Weights of a small masked image model: decoder layers 6, 8200 steps.
Rows from block 7 of the encoder of a small masked image model, named by matrix and row number. Rows with one number belong to one neuron. Each number is 500 + 50 x the weight over its row's rms, rounded and kept within 0 to 999. All counts start at 0. Numbers have three digits each. After the name is the row's rms in percent of the matrix's.
After each neuron's rows are labels from the 100 images, of 14976, where the neuron reaches its largest size: "strongest on" is what is common among them. Only what is clearly more common there than usual is listed. The data: capsule endoscopy frames (Kvasir-Capsule).
# gate: MLP gate (encoder.blocks.7.mlp.gate.weight, 384x192), inputs 48-95
# fc1: MLP up (encoder.blocks.7.mlp.fc1.weight, 384x192), inputs 48-95
# fc2: MLP down (encoder.blocks.7.mlp.fc2.weight, 192x384, transposed), outputs 48-95

gate.360 073:515425537470477554479467521485602528598519535562551480546553513511600540524447509512479466426471445484476446442447527394591418487596422559540467
fc1.360 067:405605527504479473413530464449623488496499522516529484504414533537487505519530443513489524494570557427488492453531449535447540573465515432471511
fc2.360 087:463581442403437422420516544455574448501586517620601494497460572498537563485534371585489536509489536443477460459479487452491570528503439444465482
strongest on: finding: ulcer

gate.54 110:433443436401496539383533530426487534520457448426511568555463485480550522555420407572537474561557528528482471511566475464455617478490570413484556
fc1.54 095:489419469480519469424547378510548481575480498518632491557460526481563485583457538592549527481435502479509502584509459527575612484437602446506563
fc2.54 104:516494508491448555523598446562555545476519471600471471455450458483462512529536413569509438454505394419497482528499520524529521516497481481573531
strongest on: finding: blood fresh

gate.263 105:435587570452548486544480602515458511427471450480557516488474518466569474451471526408462482537521461563436575476473493460534510511494519580422534
fc1.263 107:612495463517556566462547483479554493517520495456586510526473468438571519450555558432502520496556466420456448476455494506583403543506567464403487
fc2.263 110:507525428469486601520419435623539481465436522545498480446513448359536510407397564435428577457422554466472466478506486461565435492489466527561519
strongest on: finding: reduced mucosal view

gate.65 087:559492575488497596437576466556479432539387541461395412544589546534511380571457490531509480456434504512551552496524537436517440506477464437551556
fc1.65 080:551464429494529455544473470447621598575498438449544554536430489392457522564460475501520529509470528442564472577455525442560518434556463654500550
fc2.65 084:488428560524521546553455490486552598496467577426540436492428581435541582468551583526430424494503538522433452564507559484497489424519548458490473
strongest on: finding: blood fresh

gate.279 105:529499483500450502587504470457507534489566539481533463485459491591536449495517473504482490502497505409508511470440506471533507495484515458490554
fc1.279 109:490589495503545534480478424530566508507604537583541480510459466464528556448441459514479466560545487507518543484487446519498482474531517493509540
fc2.279 101:464507537497568565561452467521458490516484486646531457588542469432437533563593565442501520472541489409478410510570492538456466530545486510480575
strongest on: finding: blood fresh

gate.1 097:567421495515568546439581509504492514498572466542485542516506541487528512526553418498477481573400437477513404454538441472553519481589508429553516
fc1.1 097:473461566464384460489463429477517452474468390504543525442563502463457518424441547475510395484519509430561607447428606538437536470501499538543538
fc2.1 107:604476505487548548424424395442585541511473559524590468570508497509590599419502530479569506444553578514466488487502490548499526401512376512517487
strongest on: finding: pylorus

gate.203 080:573583554524394500557489446452490477525445452502474592545447467507446570572469499513450487529499449513500450545551453452427465458445467605531505
fc1.203 074:443450538524450546589568449512466520483420566452502467449471520513508452468504494442452433519478450544484545476520460488513581436565565504529450
fc2.203 088:499508649522502474495499521466480522625454457538596483488488600433479399506498496477477544523582534444472522568516497449474559519500464463538423
strongest on: finding: pylorus

gate.141 102:450523568489544476473534436532432440475422496551531396606534442559521498474501405478482510507442440530462648554513459551638605460536506562483603
fc1.141 114:496478485545507508416381507440489568537477463497546540410521511445461478633440585378613515570511434465517393519485477524478474576458499554453415
fc2.141 105:475518499374527572495529447416416467438487543504509554487560512511544520504487527513513439471562419481379452503489463491525489597565442540416594
strongest on: finding: blood fresh

gate.250 042:518499602396494636465441566498554505515497570555508521432590485503467488475504522516447470525557521501481541487458469534534478468539451497542509
fc1.250 075:578402513533464642503469515519516488529508396528477479454455489414528534494524444611471451505486478515555422489522456557599444557491454462532562
fc2.250 094:556427432522412573515431474532543423539553478536436449467505482410586491514523468548447498528465492469482397471500490553594584506438456446517584
strongest on: finding: reduced mucosal view

gate.47 125:443485472543595541472422565450498562543588545516399506562507427457452490464499548515423503473432494493444413464461512447443632497535433543500425
fc1.47 127:514496440439480523536554509548468402501451432451546434477494662468520542496576382492543457466530419423539566513523526569558421503447462459472464
fc2.47 112:553506497482474517476450415531414454481475452542485597512500448453621483478477574550388476451565521476498502505461476477536475493470443571503522
strongest on: finding: pylorus

gate.154 104:513532489510429454481576527454359545475433506458416411438450476546506532579600512479490575495529533543431532529566495417507533410593545436472555
fc1.154 101:495484476550555540504575513485500560473523470484485416498485426504488517504565521497506476500471474543481586551572575412468617458541533480435504
fc2.154 118:465396539482518409516487420537463492445526454476598477412452470560470478519612488510527550474456424560483525540437439544445564522448495547520485
strongest on: finding: reduced mucosal view

gate.8 092:499483544459502462539525508435474564483444583501460353518435486538524464505579511547476560411530367558518515468460507374494436483518540526456486
fc1.8 077:515388545434480448484493442452478480573451484506471475572449407560484497467490620522534569469393467545523550480454464513480481474514508472427515
fc2.8 093:546449605522516514596477544564497479586518480461435469567503456508433469477463535464515525472406555501520525445556488572504536448574535445443512
strongest on: finding: blood fresh

gate.48 067:507494343533499511483543533464518419579476575489548537515447530527519468474496400556530484536562514515529478531454571481583464467469591489458562
fc1.48 081:570535492461467542597409547393538507554478478544564545499501527547496499556594499599517501460458493548461469527546473494480514500409532491476527
fc2.48 094:535560588485566542545411524497480491477399457491544437540522567506594513527581528527530452507458537566512506501584432525454473451467542481478444
strongest on: finding: blood fresh

gate.247 108:512506445577526474527563555575544554488564472459506498534438554452500533467546509537563463449437495524514504450518574437538585498585456499526515
fc1.247 113:556519535414535605517536482471466389511478480484532508478484414575429546503539409474454535556594521552435458559528493502497478539526466431457554
fc2.247 109:560414355462515527475527475447448465517575384517535552463391456448476470447505465451497443562580548536613493486576539501465524581532548462527492
strongest on: finding: ileocecal valve