From a checkpoint of a small masked image model: decoder layers 6.
Rows from block 7 of the encoder of a small masked image model, named by matrix and row number. Rows with one number belong to one neuron. Each number is 50 + 15 x the weight over its row's rms, rounded and kept within 0 to 99. All counts start at 0. After the name is the row's rms in percent of the matrix's.
After each neuron's rows are labels from the 100 images, of 14976, where the neuron reaches its largest size: "colour at peak" is the nearest of a few named colours to the mean colour under the peak; "strongest on" is what is common among them. Only what is clearly more common there than usual is listed. The data: capsule endoscopy frames (Kvasir-Capsule).
# gate: MLP gate (encoder.blocks.7.mlp.gate.weight, 384x192), inputs 144-191
# fc1: MLP up (encoder.blocks.7.mlp.fc1.weight, 384x192), inputs 144-191
# fc2: MLP down (encoder.blocks.7.mlp.fc2.weight, 192x384, transposed), outputs 144-191

gate.148 061:43 49 45 27 51 46 53 48 56 58 60 38 56 54 54 50 39 73 59 66 50 28 49 24 55 39 65 30 58 59 54 43 62 59 58 25 27 62 30 54 34 61 47 48 87 47 45 58
fc1.148 072:53 45 38 16 43 45 76 77 24 71 51 36 42 45 54 55 59 68 41 48 64 71 59 52 57 71 54 57 37 68 57 37 51 51 40 34 41 61 34 45 24 34 45 61 58 54 42 52
fc2.148 085:29 42 54 33 66 48 45 54 48 66 32 54 54 27 34 66 48 38 30 59 41 77 44 35 30 75 55 68 30 57 41 62 16 68 37 60 44 26 32 55 53 56 69 82 49 51 69 82
colour at peak: black
strongest on: finding: ileocecal valve

gate.290 085:55 46 19 30 45 48 48 60 53 62 45 36 77 25 57 50 44 37 47 60 37 53 57 34 46 34 38 47 21 35 47 87 59 32 51 68 57 55 63 57 49 74 47 71 38 64 30 56
fc1.290 083:47 57 40 42 52 56 34 49 58 60 46 63 66 38 57 62 71 47 67 81 44 48 41 40 57 40 43 27 35 47 69 49 56 47 46 53 54 49 35 60 24 52 48 43 64 45 38 54
fc2.290 085:44 41 46 46 36 53 27 42 53 69 72 40 40 47 59 44 45 31 41 54 50 65 66 36 54 34 50 39 20 36 60 84 76 15 39 62 46 73 37 77 35 65 39 76 48 32 47 67
colour at peak: black
strongest on: finding: ileocecal valve

gate.25 106:48 36 34 35 57 31 60 62 54 62 37 29 59 41 37 40 66 36 52 52 34 23 51 78 56 49 44 51 59 62 37 52 64 37 51 42 21 66 49 52 39 47 65 60 75 61 57 62
fc1.25 089:51 57 41 70 54 59 23 68 48 37 36 27 63 47 55 61 58 37 36 43 41 37 60 73 34 34 69 56 28 35 74 56 36 41 48 56 11 54 57 58 44 48 41 68 16 50 43 67
fc2.25 097:52 54 59 64 61 27 65 47 65 39 70 89 62 80 68 38 72 64 19 30 39 60 28 59 39 57 00 69 58 57 67 39 67 46 47 27 80 65 58 44 18 63 31 56 53 52 56 23
colour at peak: black
strongest on: finding: pylorus

gate.16 104:38 37 77 68 59 34 51 53 62 25 55 67 25 09 29 62 35 26 30 51 86 50 49 61 70 38 11 53 38 68 52 37 45 56 54 44 40 50 72 33 61 62 40 30 59 54 61 68
fc1.16 080:60 61 50 77 51 60 60 53 52 69 51 68 31 26 58 62 17 17 55 51 77 40 57 53 68 38 37 44 55 33 82 40 50 68 49 38 60 62 38 57 66 56 25 27 48 28 43 57
fc2.16 107:63 43 39 49 75 48 77 60 62 70 35 29 53 65 52 66 51 41 45 65 27 46 51 50 43 52 85 55 31 71 55 60 59 19 49 60 60 40 56 46 76 72 51 43 56 72 39 30
colour at peak: orange
strongest on: finding: reduced mucosal view

gate.269 113:44 61 33 78 40 39 40 61 40 59 57 56 59 53 41 57 69 45 56 52 67 56 40 72 52 40 43 40 49 34 47 49 07 53 53 32 37 36 26 52 58 31 63 45 55 48 47 48
fc1.269 097:66 49 36 49 47 49 19 52 64 49 74 22 29 64 39 71 36 54 63 75 39 39 47 54 38 29 46 55 65 44 40 48 34 78 48 55 38 41 73 46 60 61 52 56 43 32 45 63
fc2.269 102:49 65 60 43 71 50 73 47 54 41 50 57 53 58 60 36 47 30 41 49 59 57 70 76 50 33 53 57 67 61 65 64 45 74 33 29 36 72 65 60 43 46 30 58 63 61 60 40
colour at peak: black
strongest on: finding: pylorus

gate.203 080:52 54 47 61 64 57 68 54 39 60 62 53 78 53 29 81 52 61 80 63 60 46 18 49 61 48 33 57 44 36 56 64 38 70 57 64 51 48 41 63 54 41 65 64 75 28 43 53
fc1.203 074:49 62 52 35 53 56 57 86 52 40 65 50 40 65 62 56 39 55 46 55 58 59 40 42 37 23 57 40 47 41 69 67 45 31 48 47 38 43 39 60 56 63 34 61 56 54 36 67
fc2.203 088:57 81 46 49 31 42 82 73 88 31 54 42 41 44 52 14 60 56 43 52 49 62 25 45 56 37 44 44 45 77 54 78 49 57 52 26 37 56 58 56 41 35 53 26 39 34 63 51
colour at peak: black
strongest on: finding: pylorus

gate.1 097:63 22 35 42 52 64 49 55 37 34 45 49 69 41 70 48 71 49 64 80 42 66 60 51 65 87 41 23 60 42 47 50 71 38 49 47 26 54 58 88 52 58 48 28 61 35 31 62
fc1.1 097:32 89 57 40 39 59 41 38 59 53 64 50 58 29 37 61 34 49 62 45 70 35 46 67 47 51 41 76 29 57 66 59 38 39 47 52 52 19 60 47 36 65 65 39 46 83 59 34
fc2.1 107:22 56 65 51 45 40 30 54 32 68 52 55 45 41 48 40 79 44 32 45 68 43 40 73 39 55 53 39 56 74 66 24 80 49 55 49 23 52 63 63 80 48 50 46 31 61 56 34
colour at peak: black
strongest on: finding: pylorus

gate.127 089:76 25 52 60 70 43 63 61 50 53 37 49 44 58 56 56 47 71 60 30 49 26 54 56 43 37 40 32 57 59 25 22 47 37 57 50 71 58 42 59 57 57 74 65 46 63 61 40
fc1.127 089:58 50 56 44 39 35 78 84 75 55 50 48 37 47 63 55 62 59 71 39 39 62 47 46 20 37 17 46 73 51 49 54 63 38 64 30 52 60 59 51 62 66 40 62 43 71 65 47
fc2.127 091:23 48 44 44 55 81 10 34 66 59 51 42 82 48 49 40 24 54 53 61 42 41 45 30 45 51 53 54 60 28 39 65 51 54 46 55 67 35 51 76 49 75 56 36 35 66 56 61
colour at peak: black
strongest on: finding: ileocecal valve