Weights of a small masked image model.
Model: 6.96M parameters, 64-pixel images, encoder arch vit, encoder norm layernorm_no_bias, encoder activation swiglu, encoder patch size [4, 4], encoder layers 10, encoder width 192, decoder width 256, decoder layers 6.
Training: muon at rate 0.017, 8200 steps, batches of 48.
Data: trained on capsule endoscopy frames (Kvasir-Capsule), 42238 training examples, 9.3 epochs.
Rows from block 7 of the encoder of a small masked image model, named by matrix and row number. Rows with one number belong to one neuron. Each number is 50 + 10 x the weight over its row's rms, rounded and kept within 0 to 99. All counts start at 0.
After each neuron's rows are labels from the 100 images, of 14976, where the neuron reaches its largest size: "strongest on" is what is common among them; "patch colour" is the nearest of a few named colours to the mean colour under the peak. Only what is clearly more common there than usual is listed. The data: capsule endoscopy frames (Kvasir-Capsule). In brackets: how many of the 100.
# gate: MLP gate (encoder.blocks.7.mlp.gate.weight, 384x192), inputs 0-47
# fc1: MLP up (encoder.blocks.7.mlp.fc1.weight, 384x192), inputs 0-47
# fc2: MLP down (encoder.blocks.7.mlp.fc2.weight, 192x384, transposed), outputs 0-47

gate.25:54 50 54 43 38 40 50 38 59 29 30 39 56 71 49 58 64 60 47 63 50 54 36 46 44 43 17 42 47 67 51 63 59 59 31 33 41 49 49 51 59 57 54 64 54 44 58 42
fc1.25:34 52 52 52 61 59 49 64 36 40 56 54 55 56 26 60 44 60 73 36 43 46 45 64 52 65 49 40 37 39 68 38 46 63 31 50 47 53 48 63 48 48 38 60 56 53 47 65
fc2.25:50 65 61 47 47 50 46 35 42 40 49 54 46 56 71 48 56 47 46 57 70 62 57 51 47 37 51 52 53 53 41 39 43 56 42 52 47 48 40 62 70 31 36 41 57 37 59 48
strongest on: finding: pylorus (46)
patch colour: black (100)

gate.360:42 49 56 55 76 44 61 51 71 56 38 54 53 35 50 59 63 35 36 70 43 49 54 44 51 54 65 47 51 33 48 61 53 61 42 52 46 52 46 33 55 36 57 44 42 26 57 47
fc1.360:50 50 44 50 18 23 40 54 35 33 41 41 39 63 56 47 35 50 60 53 71 41 35 40 57 51 51 39 68 54 62 54 53 41 45 47 29 49 46 62 52 55 53 63 44 63 58 45
fc2.360:53 39 57 47 43 31 54 59 61 45 31 35 58 66 46 35 36 63 58 52 61 34 47 55 63 64 60 38 70 46 64 55 53 48 47 26 43 57 49 38 44 46 63 57 49 55 51 49
strongest on: finding: ulcer (26)
patch colour: grey (34)

gate.8:37 27 66 44 62 46 53 45 32 56 64 39 51 28 52 56 44 54 47 47 51 49 56 58 42 49 72 52 38 59 49 56 56 29 39 63 47 53 64 55 44 49 46 62 49 67 43 65
fc1.8:38 38 29 61 80 65 53 39 36 55 57 47 44 43 56 58 35 53 35 39 45 55 49 55 37 56 66 22 44 52 29 54 55 60 32 46 50 48 48 54 52 42 38 46 47 57 54 47
fc2.8:44 57 24 58 52 50 38 61 50 48 52 55 38 44 44 48 45 57 57 45 25 54 44 57 53 50 67 40 45 42 50 60 48 68 54 43 53 40 38 57 61 50 39 52 43 53 66 35
strongest on: finding: blood fresh (27)
patch colour: pink (63)

gate.279:41 57 55 43 33 60 80 38 42 35 63 58 64 48 53 62 40 51 50 43 47 65 49 48 48 36 54 45 49 59 43 47 41 62 62 51 53 18 29 34 55 61 52 58 52 66 52 60
fc1.279:60 53 51 53 62 52 48 51 66 41 48 47 56 34 46 43 60 24 41 43 42 54 63 49 41 59 56 62 36 47 51 49 44 54 52 60 51 57 32 50 53 46 29 41 39 60 30 44
fc2.279:63 36 46 63 60 42 35 63 60 45 57 67 42 56 62 56 33 44 45 57 55 45 44 41 37 41 45 31 47 64 53 48 34 37 49 62 59 41 62 28 38 56 51 49 43 57 46 57
strongest on: finding: blood fresh (30)
patch colour: black (43)

gate.154:53 56 44 53 50 48 54 40 45 41 53 35 53 52 53 55 56 57 78 47 58 57 39 39 59 55 47 48 67 49 50 50 47 54 57 59 30 33 76 33 50 60 46 48 56 55 45 64
fc1.154:50 46 61 62 37 57 46 58 56 48 48 45 43 54 47 43 70 58 61 54 65 32 40 40 55 62 48 40 60 48 42 53 64 55 58 38 23 45 70 18 47 53 45 43 54 62 39 44
fc2.154:50 47 54 58 53 53 55 35 52 50 60 66 48 46 55 36 56 45 56 44 55 53 30 50 45 45 46 61 39 44 31 34 59 56 47 50 44 45 64 64 53 53 36 59 48 54 36 54
strongest on: finding: reduced mucosal view (26)
patch colour: black (95)

gate.16:69 62 52 44 54 39 68 31 36 40 43 67 35 39 55 67 55 58 54 45 31 50 50 55 55 62 50 45 50 48 43 43 57 46 53 46 64 59 59 51 51 37 41 53 51 40 59 35
fc1.16:51 61 64 66 29 59 46 46 38 51 44 65 46 31 63 57 58 61 41 44 36 34 41 41 39 65 52 57 50 51 48 54 59 50 36 52 60 50 46 59 51 45 45 38 44 55 49 43
fc2.16:40 43 57 44 31 37 31 50 34 47 38 54 48 55 60 38 53 60 51 56 54 64 37 59 32 47 36 44 39 57 52 50 39 68 49 47 41 37 48 63 60 52 48 37 38 47 69 48
strongest on: finding: reduced mucosal view (26)
patch colour: orange (35)

gate.127:41 55 62 54 34 44 67 47 73 35 54 31 36 31 64 55 50 50 47 50 53 71 64 55 51 46 52 43 51 57 41 49 52 52 42 34 56 50 65 35 54 45 71 60 40 52 61 24
fc1.127:41 42 37 57 50 58 46 66 58 35 54 41 48 39 60 34 65 54 59 55 55 63 66 57 57 48 15 42 67 68 49 61 52 58 24 50 49 36 50 44 53 37 67 59 47 33 60 43
fc2.127:55 47 52 64 52 37 48 50 42 62 64 62 48 44 49 53 31 52 57 40 44 62 45 47 45 75 63 47 27 71 60 46 39 61 46 49 69 58 53 41 39 63 30 43 37 60 23 57
strongest on: finding: ileocecal valve (42)
patch colour: black (100)

gate.148:56 52 35 57 47 70 68 37 41 49 48 51 41 52 37 49 51 52 51 48 58 58 59 59 53 53 53 51 61 62 52 51 69 67 46 36 47 32 72 34 59 65 41 57 71 52 42 53
fc1.148:58 62 51 46 50 31 70 38 62 54 54 36 32 57 51 49 65 50 52 64 61 39 41 43 47 58 27 30 44 57 57 47 68 47 42 46 38 46 67 53 47 59 50 53 48 43 54 39
fc2.148:59 54 52 62 47 32 39 54 54 71 51 43 51 43 41 71 55 57 35 44 59 54 37 44 42 63 39 47 37 41 49 36 63 46 60 51 65 58 56 31 20 60 35 56 36 38 40 52
strongest on: finding: ileocecal valve (30)
patch colour: black (100)

gate.290:56 43 57 52 49 38 48 32 55 46 60 54 50 41 55 56 33 77 49 38 58 37 45 35 61 51 61 66 41 57 68 44 42 36 45 56 53 65 40 43 44 45 53 55 59 50 59 47
fc1.290:42 59 66 55 44 69 51 43 54 53 50 34 34 42 61 55 30 62 49 41 53 34 75 48 42 71 35 49 62 60 63 25 51 58 30 51 54 59 69 36 62 22 69 66 47 71 47 57
fc2.290:57 29 64 53 37 42 44 48 39 56 46 59 68 49 56 43 41 54 53 37 46 54 60 45 47 52 41 40 50 51 42 66 41 71 55 50 41 67 31 56 54 54 51 27 61 55 51 37
strongest on: finding: ileocecal valve (36)
patch colour: black (100)

gate.269:41 47 41 40 26 52 42 50 42 47 37 45 54 67 69 66 43 68 43 55 49 61 51 44 50 48 58 43 49 34 45 61 64 46 57 43 62 39 49 44 58 53 56 53 55 52 71 60
fc1.269:51 46 44 48 45 56 42 48 40 52 56 44 57 63 37 67 42 37 49 45 57 40 60 74 38 53 76 48 43 50 60 46 73 62 32 53 63 57 55 63 35 49 23 50 70 42 37 54
fc2.269:49 45 43 40 55 40 48 40 58 57 40 53 59 32 47 24 58 55 55 60 62 48 50 41 44 39 60 37 56 51 48 39 43 41 44 59 28 34 52 86 51 48 61 58 32 45 63 56
strongest on: finding: pylorus (38)
patch colour: black (92)