config.toml
encoder_activation = "swiglu"
optimizer = "muon"
steps = 8200
Rows from block 5 of the encoder, named by matrix and row number. Rows with one number belong to one neuron. Each number is 500 + 25 x the weight over its row's rms, rounded and kept within 0 to 999. All counts start at 0. Numbers have three digits each. After the name is the row's rms in percent of the matrix's.
# gate: MLP gate (encoder.blocks.5.mlp.gate.weight, 384x192), inputs 0-191
# fc1: MLP up (encoder.blocks.5.mlp.fc1.weight, 384x192), inputs 0-191
# fc2: MLP down (encoder.blocks.5.mlp.fc2.weight, 192x384, transposed), outputs 0-191
gate.63 112:503518500499460478498544489531508518490463479512491497504486509552422449495541463488474518550466530471517501482506507520467483501520539522491522460478497518509477488520484535498497517514504517488537455492497567503498522467538573472525494440558460505477520517506522507510477519480507512518463497503510501501525474486498522489453475509513501513479474515491471483501503481496552487503519509522510470480505437531479505520500527505473519534505480519486511486479446513504512467481495505515515463503512473474535471511525510549522480485517548503498500509518532504449469486493511471491
gate.64 118:471516480486512503485515494499540516545478498483501522499482519507509498501509515521512513457548490514505523453500510513461497530509500481493506531500461477487512465498506525484437522510463500478480531532499532523503504519488505535510479512487514474467470498497450570461487522489497526501462488484489474461429526509524492469530469480474512489509521504503528436517490493495548464477530526530498537468502501495533500512490507477562520458541543487523464510500514454498484452464483517524545489464486508481529461468491509502501501473473515489525496525510541503504492550497518508546
gate.65 101:464463517528467456519527497509499537509468524473532501448487509481471541450498510491493503522483497510508491490475490492483463506534483518529521543515509482529445454489517489535460522490548514509500549520491482543497493515510494535490521524495487512534466499472538576454481532484490480517474519491496455511526489536491483548541470494494497503456498488478508515485477460537501541517514487435503465531494549511515434507503507494496527515497496507475512495490513544511484522511497494495501495511497511485507489476439474495467485561482503501537528470496508495491497512507497467513
gate.66 111:459457481530474478468517517490490480526505474529506481518484494446508546541463529496470503525525509515528537494503470510548476511487536482539496514508490514539442515460519465537504505533499492497535497475525543510489494510525495491487517524491508465498459489505530490545505495500466474518475497498505457498471528525463523486484513499542521497528508521492512507526489564457512473521552525499505442532485485537463477523495532488479544519464491516502509504474452500509512526483505500525532499501466509484508520484476459475495523457456473494487509470505501513475461524492554478466
gate.67 103:486508520501522515484507544502503480525499515465501502495512509510499477543488488477533474473530525490514525484518505507524468516536528526469510556492497514551454507471491499475554496537463479492504469487489472500513452512526508464482474482495472512505462527504476481494502441477464521476429471481508489510457492503489525515498476513491487508517487487508498502510505503495486464515487473523509490516535474529524493485479480513550470509487520495458546496520491511576530497483516496497488506468506500502472517547515486501430481510496499526504468527548588485489506523473485569491
fc1.63 117:483493494539464496493509443492505499491465516484518488425499504539491483506471510483463496545527528470514511453502526515482488529517528495507512451511511523497485527523476522536515527516528500504469494474495550499483547491494511496520536451558477512511536547512499476508527521469535487497496465508517498491469472521455485479488482459519475474488492486482500471508520480543478478514512499488540514491514469484488510525517523486535494497531486480501492512523457501549493515515530471449494480520493467455520548475515475543496503500557530534473478525494480477469474489531496530448
fc1.64 095:491526491486519491476474455576524539518522515518534497514498538491477499513511535557500489534480506462508497460448484535521525484486480482504477514497496480487473462472497455504467480522491514488503527485550542504509527469492550443533485514504476451450456481517489507476491504494491504486472498505548514505503461508491497480519477487495587466493533511471526459508505526500507488496512525480500533482562475510486493523479469468500487504534503522515478478527490503480506535479528537489521518488537505493486500466515530478501511489472508521508513520522513466506508512516495453444
fc1.65 077:550459521508514483497468500480501486508480534502470528495482534525486486540511522510518494472516480479486535463473472507519531524511483511486496492497498521484485514515538517442509449500462549482483505514507488503515486442466513476528512527487516501510482514500486492523474498529536522485518496458510513490495490503475481511501533496479500479484492503538535479529530483545484506438506513508441506513495528511487529502465497505572518444473496505513485498534439456515504481453464538512478538561501483534469476504543556457509540489485520512501509506510502478498487451481506483484
fc1.66 103:536477488495517472481539489497468519505499505486484485477490518541509543472528545510444551489475481492483488501528481511480472474502473514468487511498475543527476452486507493458520467534517486558505537496532535544473467494522473511532490513494536504557505493456514510526477465504502440471447540465513540518499495495511471528510525480493472528471491470478518464488486533494506514500480447520512507574494522566503497531503519515511488498515504532503522461491485467492487524466512491529483490525500458505478478495475513509504507524489514515529489460486479504458482515494511503483
fc1.67 094:485499514503488492506497488488486544530499464487505488544543478483544472495488505501463508513489502516549482500495500480436514479492480463504486510496522487549483496540497499476518497515499459479463518499465463510512461494478492505470504493480532508557552475491539533494508492466577508478537464504514515479486454502504461528510528500480531494547505505514519487476492490487487489526545460525522494499517511500476507504447489515507447499484518503492497514510556538463550504531494517500522467512484503485471531479477508487510520535549458464529535493539505456464456511511504466499
fc2.63 113:531467493485521521497434509502562484507495494500513509508494533474538528505506504502516561496449491501489463472556496477515448522496515520507485506497476472502487474500484510514498446494504494454464486540513500500483532517477498487505527522473493536462517505495519482487507529473525464513540474493513514518461519481541477484552466480485514536526449546508486521550480533531473504468466500459466523474516469468473501521496489478485502503505501504513496505535536538501468530480499529488538475477541530547500501502489473470484509520539526471489469537472482498470495526499509510541
fc2.64 108:486538483494477478477492499461547491507553487515524470532515491519500496513492497503479500541552488507469465499532498494501493524499468468504527515511486462506507460429520512469506514555490463515516492524506543491516503527518451480505470517588478532519519499486514482480472507473511499458522499542536529478511514508484494512453507527536498480485512502535514503520516498492515502480495450523505496498479517499519474480520518479513498478500519518486526551471473478500479462428461486453536491494533503534450515460484477495481527506498505493526485529569489497523483478493488482490
fc2.65 107:540485535483520484463469536497472506556513512532532549462529513530510502507477506430560503514505539531519519480496486486547473505471510536492502491504462500450478482519510525493451459484459497487482487510482517511507460503458530521525542504497472502485502461466503485503506500469482511528457525527520531516496465518493497478521502492472518482492517527502471464531546493497473533491468523465539472497494535518505513509491524535527487522473498523521487511505468491489505477531514526521493480482495481482510513524520468433509540529427516487500477495504521499484516524508477480460
fc2.66 101:474506526485492516480510474499552513480519512528467505500511491555487519530528453522558492504507514467541504541489457510470458515536501497496506524533489514519507507504523487525518517501455545466499505515476479497520556452487488489507488464527485466545525502486506488526499494460494477476552502522487505500490469536501525478463498497524462506497500530493484520498476520535476529491491486469485506504554455533519514430509548479535489499504473525493482530470501449452485472517530525497501532477519492511540504483469508474477462492485482495522489502518495483494498488517509416491
fc2.67 099:507529488500483481550455503553465469497506531473501483506548493527532525488504492478538531475484498534517476505495509488511475523518471505514499492455521489521510534495501528474553466527552496501523453512478548522488467528490464480467518490511475478532492506486472526513500538466501534484503496535519484482497468511466553480460443529510466457505515491527448475520519483492550512489502520501538514526496521513529414506490487546515533513489502494493482489503536513477529511489478533513465509504507500505484466525500512480454482503490475503516443521491500514473509466479497477513